Rows from block 2 of a small autoregressive pixel model, named by matrix and row number. Rows with one number belong to one neuron. Each number is 500 + 40 x the weight over its row's rms, rounded and kept within 0 to 999. All counts start at 0. Numbers have three digits each. After the name is the row's rms in percent of the matrix's.
After each neuron's rows are labels from the 100 images, of 14976, where the neuron reaches its highest value: "responds to" is what is common among them. Only what is clearly more common there than usual is listed. The data: stained colorectal tissue patches (NCT-CRC-HE-100K).
# fc1: MLP up (model.blocks.2.mlp.fc1.weight, 1152x192), inputs 96-191
# fc2: MLP down (model.blocks.2.mlp.fc2.weight, 192x1152, transposed), outputs 96-191

fc1.702 107:500544473503558538490478529437483449495539561521490524512523494443513497522501515514515524507527543563490405575520447577568484530606536576498464466479459549512503524548491544518551480468524477483537631509485508534478471537440534542479508523462551556476484536530464480422481540492513568339
fc2.702 122:382459505508483444518494488503495502544544478477587454423538507494516504502457497493457500479505559517474505456486465534524488559512593443483461571488519507516479558518500516484469504477552492537496464584519493494523530541540518540448504469588510552461484464409458433559443546598486448506
responds to: tissue: tumour epithelium

fc1.569 043:492548509582529543548541513503459549455451452446476516567498479545516527505478548571444490502507523471492590514473456566570483540542495477518453513547439484504434479538492464493498466570505486480556544504429509515544490542518542501543512473539437527467545507520561515586478443548446529457
fc2.569 020:452482488511430476519503495597504501494521458447510549423514520511588403491510497587487482501522530517535497500504501488481445522423514503516495449467469489416488512452573461445437534515460575469520528462489532453487454557545468518497574491517572452501477464440480525492490464554450485467
responds to: tissue: mucus

fc1.688 059:495465494435521478480520572532465482524558527567438490543455529513530475546545471512494527456447526499536509566515463521579537499599547564492445513546464519530546509523442529469434501518459516522511483468454489468520485539507475455551468493508447452425497492457516570435495541543492558426
fc2.688 031:506490493492493490449513563414462527438536496465551441548544480518487403501517539483512537496497506487471489401559433463485466482448585420464550536505558465512522468454587498478524502450517537473496464514527504472471477536541419517398499521524482555557464459552502469580540546527529557498
responds to: tissue: lymphocytes

fc1.443 106:407529470529476542541542460543484457428530472565511553452458473486514532539451508554509515544467463452474443529442512529442540528534552523511573511530474442525492528556536455569500492436543505529508511471476493508545519497558434511491514463458475449585493540425429535426454425465524536554
fc2.443 100:567424513506435527550559497430620526505480476512471504473509534485516379453536456472460520526536537524504517505455545508501494471484462501481427490450523520544517489492446553449465487524486464508503493501432461528507499547427510510552477563461504491523427445512522473516489488531496499498
responds to: tissue: lymphocytes

fc1.14 104:460481496542493497509488525469514403484495546529516456525438492485496543553444509448550518377578516462518529549521481565512463512480538500524456483499519525474502534569551516516450474501559491417517526517531486442457457532519416456610504543499513519550438527449459515516421543513526425475
fc2.14 079:448482513460527515500531500483542454480516510444492414471471511538471597496501456484547491464556463453515493616489490523522495497566426538514485449497385483539511491558474500549503536500505471560521507508475526474455468524502491453528482522481491509463466510473530488512489463468424526460
responds to: tissue: tumour epithelium

fc1.400 106:419515460443493526529498572427450535450523548490494523541411566519454478519488605573529510561569531503548505564497463531479511439567520572502557474461509550501477481490500555464523506471569494483498546472466494507490525518464546542413501567482520432596531503541505470481469486533514507485
fc2.400 068:478341489525496499529477490517523501535481503510561489472523483469503466581537478473523501481497480551476481484392518523475534502499555509441494516472497497502425477540408565509531534496473458449482413495443479553519522438504507503491537494543500480601457547526584492489573497603436538506
responds to: tissue: adipose tissue

fc1.488 104:439485484502466597473554439505541519504529459547514549520522480437455540540480572531479436538510464492465427541491445509455520504505479461522503487446488486433510583515496498550465479477522466627485518555465519532510517576488544507504536507456463508507451469522438579512511485521549558492
fc2.488 092:443478494493467522506421496490415460461517490503474556417589509539530511498577484527437534499483515477558504377485509474477512530549408598572564497420475491529470446536496434558540503512516503439499538434477506462437482505578459547517499418555429474479496487433543542550463527511522524508
responds to: tissue: adipose tissue; tissue: mucus

fc1.319 075:534495556449497487473518501572525477528494531496472500614546521473544522540498511594547464497572442380551466496558470513554476466472443448505421489523484483552515439508517520534541464513538435460452530476515447503477540561525518544503483508492551527520459511530531505527411474482502603455
fc2.319 043:414478500492558484554504439559473518401511468420530480447490465508505520514464510501456511556516490507502488496544580444465481492488494505498551470455514608461508485472484522580501488536557551523477521505512452484478495511526480521450541587471529494535526494491492506448445510472549451541
responds to: tissue: lymphocytes

fc1.697 103:478474570515500510482472544502496403457501532484462433488526466504501588535501522544478532452560461526463548453472542482483516509470427522474538445587517515500509494560584523494536490480531500457527517477489511531436512544531402475611464525475534464575478489529461539475520550484519485501
fc2.697 109:500478474506518501495516569489522534579515456524496494520473453487500518548516466561491465569526457495592500567524477537439500473523410504504561472477502511466535517537509517450433489498503483512520558507432514488475525529586543552493465512532505504527523479509537557471459501503485487453
responds to: tissue: tumour epithelium; tissue: normal colon mucosa

fc1.321 054:480465548565543458552452558587545496564494565508435560549499551479442520520527560506434498492539493531449558514540444461473505456557490469475471495460473453544510467516456496438476543525549490477491466423571416462496466462501437519559501518451506540488435458443593545434525486466519468470
fc2.321 030:477548495427489542450557432430489538496520498499494498449465505513488522495506513519530479488563465501483453447520498484459510505530567461421501541453477516518499513529527501450495506448497512515529529543545544393533518529513431503471517533521514558502522468498435486500454480484406556566
responds to: tissue: smooth muscle

fc1.148 096:469474501555495465457493387468583504471461493574515438459469553511493518474488432502503448472547534440555496551495504513554513544482444512490460457522470525495481576578536479562485483566464517490509503511488508418470525459536341458537465557492497525451493540517477505538429494517459551562
fc2.148 107:507475485507498532507484550554445543475493478489522511511552462520477520569498580514532490512508470466510512460476518451445537424488465561529584480454424491472434473470584534453478497535473518478496484527504528544503488517554613475413445464541427511473506527485537470496504540508514476484
responds to: tissue: tumour epithelium

fc1.199 112:468554519499600557539458539502505498518517493504439582499469511452509480521502573591511524565514520483508433480467438506484517492561487494530439483442530593526515493479535461518481429486553491595542599449506490443460451487483454524483538489464480434519542525449490540434497618489584517423
fc2.199 140:464497529445482480500520470415543611531522489479502413536506532501489556463504465491460419479517536530551501521464521447514542538505423506533453527511489494483484556477538499499475517493495469497511542532493503429525532504512458491558497533465524455464551486534536569569441524467538448547
responds to: tissue: lymphocytes; tissue: debris

fc1.276 110:434492504463556566461594500457565503515583462509528436574467500500460554518501537465501500483507502527517430540466534485546552511481468514489493540551497534432510582493573521479457470504546493416560455476492455474520529616514492500518468502511506537488506476506445568462432475514537498541
fc2.276 150:506481524490466523521481643472503534570534484492471493566518508486489500538491478451485525468498504439517452553429583474548531521523548529515473516534437468503531465563458503481496490564498487474512482448529503513615563514495495539511471415508549476467469552509467518566469465555458495523
responds to: tissue: adipose tissue

fc1.331 066:434531529475527500492536544547552496560507535523513548547444482517504494466505468603490536462543432466508490529513519447525482525484512528504459529558544475521561519467464496562535550539498504569480506450471533476537490486496497518591406472510461553421520526550582537518500502529486584520
fc2.331 035:474515504490537527466510546447508541412481497473532430506499485506519495526543535467492556493529498510489509485535534480508506495457512463508512551435551477439510491436553518446556469492505554427488521520524517412492470500511501511473543520515503531506517505473462468595521484531467460526
responds to: tissue: adipose tissue

fc1.128 098:463531496454484575455535450496529476496505518468547543564507476476471523537454610497559490507545498525520498491519485449538500441463488538483473518471524514485421488491553500466508476499499485490476495540512525453422485528501517466448466492509535438494437540580585546563497564498551496439
fc2.128 094:471460471487413420498471509500473548563468503523594430534493491465447472502538564495470434531417524517522536492504534446500416462465533487510561511540524545495540497519519547434472498480491509523490459519517537468451513486535513516483395507505544609468506494417482375525526534509539498460
responds to: tissue: adipose tissue

fc1.309 076:468502516501481531469472570417516480436554524542489551578503548505452478520456531525504513538549513490502444581523425522517535508511525602481550453434534502471505545518568495481540512539561526440490526535503469519520474497435499464451534536493469428523486541571465482439439602514549527464
fc2.309 053:429450502524464464450449507470529493514467498545526504504490490469511493512532522601528486435465508558491500490530513482546461494545528501473444482523491501482496512578444624571539519457546403381507441409448459520478523464507518488474456502500564524517484501499523493453537521558416539510
responds to: tissue: smooth muscle

fc1.284 125:425490528517492473532513523511502478496550472519510493513415490433474530553507483480500486487524472503543450512500463578429491495548615471494583466513418473496527532591535476549520462533534495516537523516483544462464455532512528456534458498453459512636529510451453470508455418478522537497
fc2.284 132:447523520466432422526431510462532591469516428480508564492571521534505499581517491470509468512458582538549464462524497491513531498549553483519525546436547548495490500520439482548499512476450442530516486567491542475513472492558593518364482576508504483455511475526562469499521510521575488571
responds to: tissue: tumour epithelium; tissue: lymphocytes

fc1.709 078:461557490535500501445502433568533473546504497523460523457542497433502600472494559542566491468484537523440476503524547482465514563522404493508543532503494497480519525514536452530472528566521444551492542478511508499496443512550427473553560479447508526454465555605451534522476411419513550530
fc2.709 049:551473518485517562535493562361497495495539499491519534532475533460526459462550494542491473481493492584501487470456473451513515472521479421503510532469478568500502471505515522480507509484489495522550556473524482499485477470509470434519471496552477435458504515527523483516489540544486598422
responds to: tissue: smooth muscle

fc1.222 115:397516569443482520422515518420525452471536478531450470531470490508499568502524511490485535425605464508513558493467498564601508543521500513552417440592479515485464498535475607454502502472543467467563515434513473523480488527485555496511466588533505483534482456546480543460471548517510518488
fc2.222 122:513518500536528459486491511531434448517492518492517471511474467471488527488512474500511487572524494479520525508464602490475468431518536430492543466517579512463501497505556520507508546516523517527488544498458460581461537447539518462481489501507541459548508532526474438538512497519555450502
responds to: tissue: adipose tissue; tissue: tumour epithelium

fc1.447 126:441605501465499470527476520561464527486550494510503464487478559476486457518475515540463506540470530518481437547386470514473443520512499513473545498522517512508492575474524498563451439480597487495503527534515516434558454558475417484474429570449475435549506520583500571465509432455530515534
fc2.447 117:480470505465512509450467510418586503520513487556498505432496447510521550468517554481545513430465467444473513477405504488553502517516439524511480516468440521481461504510564544486451521447489517493517519461451509552459488574529519506465545475567555581516494498602492545492520496445474504452
responds to: tissue: smooth muscle

fc1.383 096:490520501465477521458477442494603471392549445528510503465513473502459515435442496506554501379553506441493467513522485538515499507475440493484410523485555596505536507466551506552451444542519510434518516565501488472468529538499446454565641524469472487496489471440494511518438542467485476525
fc2.383 067:494433522523508514549561490505590391453519484514490485479502487449503561408481504483499510445499574433531520575523541500542508504512516475454418503503447552508528491540479485503522503518478492477519530555546516526507479527466503485523453532474564466544508526530570547481520518455445458513
responds to: tissue: smooth muscle; tissue: debris

fc1.428 106:533452550444495503444557517520507392389501500524479454489492469475490492450447540530517518473632491546497531544485500543524487455532500553537471432596502516520554486558594444493470467422499507485525504509466483522478487488506541526574451536445591482482491486509485524539530543536492454488
fc2.428 106:513499533474560415443503480547523444471482460394519499576511551488476488545497486457524464472444457476531471504509539440533497536531456472485502490517505499452518531439470542471470503563411587533487477514538547429479477461549499555478569511566503436549598499476475510464515465544486495561
responds to: tissue: normal colon mucosa

fc1.681 114:507444465487507523492518462430557476473495473502505495499485480478521522434493500495544508397536504453501476490539501532501525456510405552506481505478574546496475495521550523592519464511477506427524479553532471405419496523516523525480603504504495464591484532483441528457454596464501524538
fc2.681 112:482520538494429465509484503451535472466548489517483404560508498502504480437492476474538499480571532407494503596547501472519473485445597501475470497508457475533467485485489426444440499459508507510523524536524528482530500538459489518394481507490572556631494518470530483515470506499514521440
responds to: tissue: smooth muscle

fc1.332 071:460500469478517510489465513487485442536507507455504446576446481492524517516543504575565533541466520459510547426505482543499469473461405495528452493482499474486516518522578534451479468601470479563549482462497500426428543532455478496486448471547523511507496567517515543497363397426488489505
fc2.332 052:539494500470502488503518500585428499508478482463471490530521514497464470527467479442461525473483493437495481490545525450501498474502590540509523462491500529446487502454437496498498505474457548501474533607534499542531514504503507474555537546456518542417538510502478536506521573470551489436
responds to: tissue: tumour epithelium; tissue: lymphocytes

fc1.67 102:511531480502524546566502464464486501553505507492452416551557515436474559504508552488509483510485538474479536516441542466515545488506446504484577473538467522430439496533540493460532528510456448504481496453452460414472470490503459524478452478507425418494544492608537479524488567502541482503
fc2.67 105:447475499528502548539487463491571589433554447473518538517505509546462475477486540506469483505445478467506526496584518519465481480492487506495568492473498492537496509467540491423515494533478552477483489546517533576528458545585623542507421528491549584549519453460473445520528450562483513509
responds to: tissue: smooth muscle; tissue: cancer-associated stroma

fc1.356 112:442500502523486538477518542505565469467498552496536479513455503485473512513534523523530501511529488392498519429472487519514515476475490497496491503484567491445483519574450545498464522516550552464495531452544429430489519488449460452622481504484427516497450572518484484446443500427505479475
fc2.356 124:489522523533523529468524435504513558547503520477463484533392441532489500547494534556575580482570453488406470413545435543535520515458467522472442556466428459489498505542477517544505551517549448463533478488492473564496477514469467552551490473462471542436533539650479521521508531425458511432
responds to: tissue: smooth muscle

fc1.167 085:423469512512460510541482454408582407438533484542514400515575514516502542580460477433515488484514535484557490522491524511495517496561471583501500464512454482494489527514553507557438480557515468418517535496499496455504463476557533484510485532498512505574459522440454574486455487501487476559
fc2.167 047:519506507544564475495559554502448494524520487448519595508456467543459520494474515521478419481395496610526501434497450555409476473528412489514460486509511521460521407437515487431513485441449496528507558496536491467466476542526527492489481500470442460509565500484485393496558536456479489515
responds to: tissue: lymphocytes; tissue: normal colon mucosa

fc1.758 097:505565498491485503451453541432525429414505496467471436508486499478518516514472504495534536443534519446514566512514562506583521516433480526468443482522511568476523507562458543550524473501492471418522510509554455470463481552429445450498530518487515488523422512494506549505382558516501490500
fc2.758 082:535513528493510492511491433590546435539483507447499504467484510496496494556458480573489439514519417541514531426572487469486467502515454497499474460549436491515533488533432462511473486536483456511573456512530533523513506494532465537503489517450494488445502494538472482445452453436531621498
responds to: tissue: cancer-associated stroma

fc1.605 113:447607489515535524504504449411527555498530513557515557570483546438465477504480560469562448512503473557487434488543443562519482449510585520511529545487537509429436547440453525503452479461606457527509521498548467430498499570437582513434498507460519499508466494507509485444531483496567589535
fc2.605 107:559496504498543500575483542480475500535548495504503484484557443567506570536522514483485481463491495501467482505522430444470433473478594445499479540497473487493496486525587508492507481506479495474515490537481522573469521498508451469584580501486613512482477468474522485508447495555449485471
responds to: tissue: smooth muscle

fc1.583 105:467595495477458587453526544413497520488483487556469436570482516526486489498443521546536485491532515539517554530474480512530544469463558514521476478553494492503435485472519569491484496487520389461494506517539507446474547487428490468447541494542578458477480478614539494479410529497565554493
fc2.583 128:476458431530451483475564414546533533528488498563542531485488499479484513523476492525526493495415521595517432469503509544501500512523425550534521520461520550486511474547451533556550547396511568526514509476462535537429526490532411455513415445512493496494502489459505427435587456480497590566
responds to: tissue: adipose tissue

fc1.125 107:514548549515550526535489525447522537512513525552460548476484516492507548590504490499476550476486491525457493446387486499558451474533536494501517511510457546478488492555561460546476466511529583533478499509511518451497470478420388450477433485514463443506524472533507492524505568523522540474
fc2.125 107:566434522467508383522471487409533506500512514528474445507510479562490567512526486473492497414450504446476479606477546594571571494495425469466504509520507494529504543485552514468520481470504451479489516519503506519492487495480572484472630460488539505521482471498527587477514409490429473532
responds to: tissue: cancer-associated stroma

fc1.617 088:450557507494475510502519428485532433430477531499450468536505523478455532524482513582516478536515468429471466483438434484548496512523437501517502449530488531465454565540537483574514465521573482482505469489555402493498492525555516526509517522496474521524440514518545494425560519510565605477
fc2.617 079:478513498480566562510481464497577441418486551563461500581477540508489503484463508560561454454540467548527479503490464554531502485540427558512444471534445464460492517594505526573507518501469485566536541471537497448504450497498430416504445490508461503519453524545551507448441471499532551444
responds to: tissue: smooth muscle

fc1.415 100:480473489544542571468520480479526499470484591578530475492503470524479458533504539479476457458602446522499550559482462464552494480483576532503488499539505500478468544488551510513459463442508499564459536548503510518532481467526408446526495513458499517500457511441498507504511549536471511489
fc2.415 089:506464494468522536469456449459411504490487489524522438480468474533536495560545556467509445504492494497486512477526476438451526451452444483526492469497498503487476459436557506439399504511499464546482491482514498524502464525493484500492573410484440456517478487559486531523433552472507544546
responds to: tissue: cancer-associated stroma

fc1.110 101:495517481473576509541528502426573504481540474570474498513512560431462462495467535517495473496458488484548436484486487473485476441502555546517579446497543522515494502533497507508467419475525474500565453512489497485494538532491386533522504573490488486576572525486489460524417483557569608495
fc2.110 110:420530471439593519481488537473485457589510476509490568441496483528485440497513538560451525597500438507524533436527480486442455459482522459540504486497546493522486522434502455517436476496487491527521456463498563494494527516467503501434476516524498527472579458483468420484515515483496519481
responds to: tissue: adipose tissue; tissue: debris

fc1.522 108:541494481467590516524489500574490499572531507506518459453540519465477495544476525506470524470522484500485481528401443502550483489498572506472461464462491462477519497460498526530461516511494448550517515579540470500503462498467520440537493479442532448493428490483524500510527497511536512448
fc2.522 177:563467498517474518473433476366549537505494512521472434519469497483470507516569479533489501497491497426476490521523535530549511542492429470491514456499532511516451564565501500469557470503454412496515550470388543499527479533521479495483594525466518562490507501580477579496456414442453576563
responds to: tissue: mucus

fc1.95 087:414493529469564502470483472486477436428491522608447471510505502479435474532522546603477510541515451414509478527456393567508483472498469528488427435517561521506478507491529502554533442480538478569519514510527483463481499544479483544492477545536466495507440478512544511448527471464542511515
fc2.95 066:461467492494544630493500471517539474436473500532492470495436515512494515483445536535522494484479446481500534528503466587496489485538435559496450454506454489472532526552537521500498521491481476535498514432508480548446467476531418472564427495450504517567491525586518500405455504487521461475
responds to: tissue: adipose tissue

fc1.142 102:481558463530476577500492474507571548420528528504538514587525531475514451462467507532581537513582470561528515529556494556540524435477579527501564520479528544485455501526553567586509496495488442451474508546513475413478456544445423457525470510488401519495409522560525481497500500534488593551
fc2.142 097:462425529518497525445509493538512532581503534498500473511438508495511537512481453503490498537469515596488507519512493541486529446538487499532492463524459456496524488469452487488563517437549477533543500486513549535533540453472520502425430514472456441439454439449465454530557500524501518470
responds to: tissue: mucus

fc1.86 054:515582480553485588550564437442438452413522458479446418482475499502527550482530458535448496487526438532454557518477544512524500447491536494477487499469440512477473476490513532492534462492479497469469531531444498560464493469470451546480441509520541468549413542564544544512486526569544577444
fc2.86 023:528418487492478445523509516529514473536538482460562548443538490500478513467488477568537506501415470545486434539518551529423491521461408479520427551469514443459516487515454563560536518490479476477508459440425507492389490490575509489509595501445555504507472520427539462481602514477485541485
responds to: tissue: adipose tissue

fc1.268 114:481483499483459474474467449511532486413556501493480515583467536439460493427502497449433481477578468465509511498459429484492473503509534482556524479555546567504505536493590499495497383527505468528493447478531542373525534495488434470508452558373509457552522511491442496527490542476518501465
fc2.268 137:429523521468479517515460469558551504579556508401439620567484498459536502512503464540493515529539437444540640509573447496465458565480462463563444473568560522490540491514485507505557456523451466530488503449474491484475512527484481555561453495547511560517531461485497498481515547475451443459
responds to: tissue: smooth muscle

fc1.365 069:500439544476482519491442529445479503402550488541519478518546557461506541504468561460559548439491528502499461519483486551475571436497557498488479443464472506440505469485549556483497447493477510468475483542508430504545500496428469456508538478471527491597427487545388541537444521508537524545
fc2.365 043:492492519490535480536507477526402520526528502494511520481553506483472466457510528459443450533450516338532494515515470502507503509511484524546514505511504496545530483591397443466526481529500534562486534585523578538546523537451528541483483448439514474527507552477508531486535493489495446468
responds to: tissue: tumour epithelium; tissue: normal colon mucosa

fc1.355 079:414544468458548526550564452472587522557554552509489529576492505473516531523475503512472509516483477520483413521502495539478552485463531480505526506520561558472470576548526527507487452508548499523519484489501480491521464605406514504483495543487532489561479492460492522463492574487493490494
fc2.355 071:504520525490527506506544631469494570493498496548496546529498471499473491461467492551451490483528518450498487501474433476486503516467564524515481571512490470521503443453493496480490463574487471504512512590515484440593539512475477535537555488483518558558546527476535483520474453489449529476
responds to: tissue: lymphocytes

fc1.126 097:516531538469608547470459542516521458471488526516473525522483524518482519528513525483559471404539493481509518481507516524571506489523513495529440446566520533501504495506542483579516525544455527397483543461527440450506460538407468476554597539496427463584467491573433502505479531496490455533
fc2.126 086:508536467501589474527550432522511518526508482507573580542435535464498515506567507461474452528439473469532459429492564564476523529553494543517514527506430511508527535516532457565509514449539596471524506449534535510496492505527585489507451469511486472441532503359554439470536444528511483524
responds to: tissue: tumour epithelium; tissue: smooth muscle

fc1.437 119:490626519431544523500519456459512509494487474515479456529426514474508459508525519459549514503536469500514518553516537514572467521500521553512394499564506518500540507518540477470405479490557517539492514491560460420545506521509554505513471522551518443552512480507542518399475535481509523477
fc2.437 142:502493463523468467535471449517412570546513497534529474577542534552472503596493416489447569499533482563520478506498476449539480495495378538509553535544489434437434499513548479474513539523451516565520477550534499473478517518501489461458467465552518504419474498441509492526466455544453444472
responds to: tissue: adipose tissue

fc1.240 072:493523554534566539491479497505511557479539478514471501572462484459495583553492556539546467463567479588448444548550524504511533520552540471526498505496537463388525533555562553579491466539526508462546571460488503457508495495400472538546508504418494501474484541474513532453523481530530511445
fc2.240 063:518502522452457506446549550464467476542520448529465496540566493536482449475504538545456495488537498387411442484439481545500516529487420531446473462547501486492592458423588468485490464485540479517513482442430522455488530502406525499502451471526463492474532504529516494484529465560544484503
responds to: tissue: lymphocytes

fc1.289 088:483610529491498519455519549447437537526499528545473475541399531463510558582493496562510455513427504418460511446443523555475473495514466542506479553509540509488491524510517534452460530505581528449496512433577505478486524547521466522527496501531501528541565528482422454507534479467495499447
fc2.289 053:507524532485539483513537521560527505495511523490542532430540437562512528460503549504483590564480548546464447470537497521496543492499559516524529478461500506517518504509488478537523489535549497515516531510441512529465512499450468539504539520453485452347473468441520508447430427482557543507
responds to: tissue: lymphocytes

fc1.503 086:464491470490476543436544529459497424530527485453524421511499490486488555484532573510561498524475482456513494445476483519555507518515409513529462512501506478518541566412531604465465511462541532537493489467494502499455527550481554493506463517535522553538493461384581499460473450413585476477
fc2.503 040:592430511526578533544457476502447578467477537500494524437502468468478542476479469565480499495577560450460551523516453534478495467471541547501528437532467529448489498464466481549501493492512435516497517536449460543504512512458548525486512560479471466488472508495515552585458516501476463534
responds to: tissue: adipose tissue

fc1.26 103:432558539445548534456506497476496536543519504535443503546524503505452536462486547509509535509586481463543456494467486466486480498446530522545426483532579552543497503514579549458494414507522456490490526446517491484534575532495436547515509542521522530582521532530503589442419483458549562544
fc2.26 065:436482522452471620529521482530525469516502481515458440462456548472531473519476519457537489548503470586534489575431495538516550463526456525509411449468466519498519521532550510473434481486491482565500537521530478552476497484490446492531486471476485452569497492609489528462491525538521491482
responds to: tissue: adipose tissue

fc1.741 125:493555498533517469469464518558497494563498516495499567551464516468474526512458493578524489528494452495469491449487452546471472516529479439469381503481561513507572523467535517504447470480516470531526550435492485414505548503552536560475470549465484556552530520480499461415453410434489547456
fc2.741 150:501432522493488569515532451517516541382497493442508504472497468501498526479459542440469549480660460528486525600489531429551516538478500541503583440494482538487449519478535496515498511476476552424477533498506483451490485460462494515481520562500554515472471473493537586529484588536526457552
responds to: tissue: tumour epithelium

fc1.704 097:448492464495490561559488458486556568544534542548521619592532519492481556565452574537510504538509518555538459530509478459446526469468562501538485482433513483455496528496476532517495443491550424572515553559508499578524535567523528564463427469428470522461542500507524492484483555484528543418
fc2.704 098:510485482498524453502461504495446480422497489530531510382547543537481520521529512457467562470415501510528487460520529507519511455526579505498555498484480507597487483599571524521525496512532546406481487455528490472489482508489540469540474423440490590454471475507452500536466473505500509586
responds to: tissue: tumour epithelium

fc1.91 121:437452512551501490545499497502570472501482564496501519551560514473472560467479626541480558452473516465519434491509434438552512516485509498527519444452566507436503548505503574465519456559515521550509510519545520436500503519494459461504437500516494517490404539470470521431418539491557527499
fc2.91 141:540521515495448456486467415404400610543484486506514531463437461548504480544502518503492471532501447507435472493556477525541500552485600541458611496499531581524506499487516518523490489491540498440517463506425477597477499501491480577519549480473523589498546494540460538456493503551427502553
responds to: tissue: mucus

fc1.597 126:485507513530550475446476571529519438495533527463527541462452485528467579537451557553583512545527427484502491469553520540464582441523458479494504551462489548487497479575543516498520499496465505466490534531535445394473476497467484531494536506508465526507475516482573507488528501448511537550
fc2.597 121:534544534462459441513517433548465473510540465432525520591442540495483435429569474515460491478508525436530520470531471500526474505529678472519508484538475505488529498486515492577492500473473465503536493424490509496510492520549503530407441507509493525582486468503492478529507532524532479455
responds to: tissue: smooth muscle

fc1.1 090:488504498496502501479531531472536442404534463501488467498485514494524516406453472516467443456575470376533483526422483585484483511540516539500463533544461525462483466494541449544522498521502486492541454493461506468504466525499468522508484516481521488555553482609431514539456560525526483550
fc2.1 060:479615476528478530547490437570548456479482476502515641497486541465467464536467549451487495503440484495537477461435451482509486478511540475474445528459487516476523525449470521548476477522473604586436491524537513509501516485525480508443507488498426518485500521430436426447573496474580506533
responds to: tissue: normal colon mucosa

fc1.431 071:437561533492468518548563450560464505590466504493523516495452512491511488490504536572534495455515472531481549513470516514462496458474431501471463501534556517485458493458517512559457487525462481573463497408487508541514500517534518507548495500442477501455442475439536508474500387522569524473
fc2.431 036:524465488492518547482532577452609502452486558449494525524430478526505536554474500498484539519492548414451524508521480540474450474499575460483499517498473498501488419518485531484491478500555488467491489484470474421547520546447424508452462469486425482471430491461501510491500515509466485518
responds to: tissue: lymphocytes

fc1.288 114:475471488496557500547486430523537485459547464520510486464533567415442443487520481477487494476485466485531422515504474481564531552530522529493454511411522552531494575487506534603513412536539492450528475522519502467526470567453441463472538534481424484585480478469495556462492446548477574487
fc2.288 130:541574507504500556486489517451554494550491581521479532534434508529510536501478533564497529499518518535480588488445494469495519510451591467487466504527483442441464431480419465490507548483477400569534484452522521471514480479466449453421473519482528463411465515487532405605521560477458494420
responds to: tissue: lymphocytes

fc1.516 097:527475494471527532469542490572475552469540532475442488455548538494501439440499527498512532509553479521466519548513428536470577484499593482485436449481491511555555477515479503546482476450467469570495522498483469551598471500395522480502449474481535463473443445529524551456553576486559536548
fc2.516 057:420482505512465543489494459461476527483510515525524469550490489496451516533532489470504514510455426563506441489502497426532518518514305467498507504536510483484445506523496515413521508470598392442510532518530499455518527568506566462479540488430469551460545526500437515493492435437476545574
responds to: tissue: cancer-associated stroma

fc1.187 113:458596448552458624478451474416557530465466493552507525552490501465506505429509625480546541504502531507491494449555494430522539452508613531513493516482546527473482537468562581538480442437525467514483483453510484416457506527517436429478485497470395476471481529487445507470425536500537567469
fc2.187 085:583601441466497527467497425491458559597492508531506545525523533471472506487528537362490472528412451553489455485537530472489490498500548511502518516518506445434492521428432484504503464516433599542510518469488472507531500540478446539504505513491442504460563501433455453457515534592538547466
responds to: tissue: tumour epithelium; tissue: smooth muscle

fc1.239 097:523497485489506487446494522569531510513568462526521597582492563490501484571467538486513430521474462452523454476530468527474492454616457508549518478494518473514509506504464491579532474438504457497518539510540502427489441480517489529474443512430435475530462529438503517484507494548515502525
fc2.239 089:477542528504603527501450502561484522561513508567422555500574540475539506429465445559500496420544538504501475543503416557501504513511574479521451512501495419515443502514425505497533511459431517561532521517497489452558506468537467504488466467560524574519490539509481547501517493496458531602
responds to: tissue: lymphocytes

fc1.344 064:482486481473484472518528464442484470443556524561497516537498548429537550442495503532437501437496521493537518503406459558513498517571512485545490545506497571506436486555513540496518529463536460513572573459472478449463488492477469492544505483414419530543494496481489542468426472454472524476
fc2.344 027:538554483508554564479434525520446491514517504504457565475586453498508515495531520541528533452502566549467501511597509514450510499486610479480515528518502402523574509497529468477554517466489467411523528526471486573518479551490526466540492493518577467538471495566479476531535501482512519569
responds to: tissue: cancer-associated stroma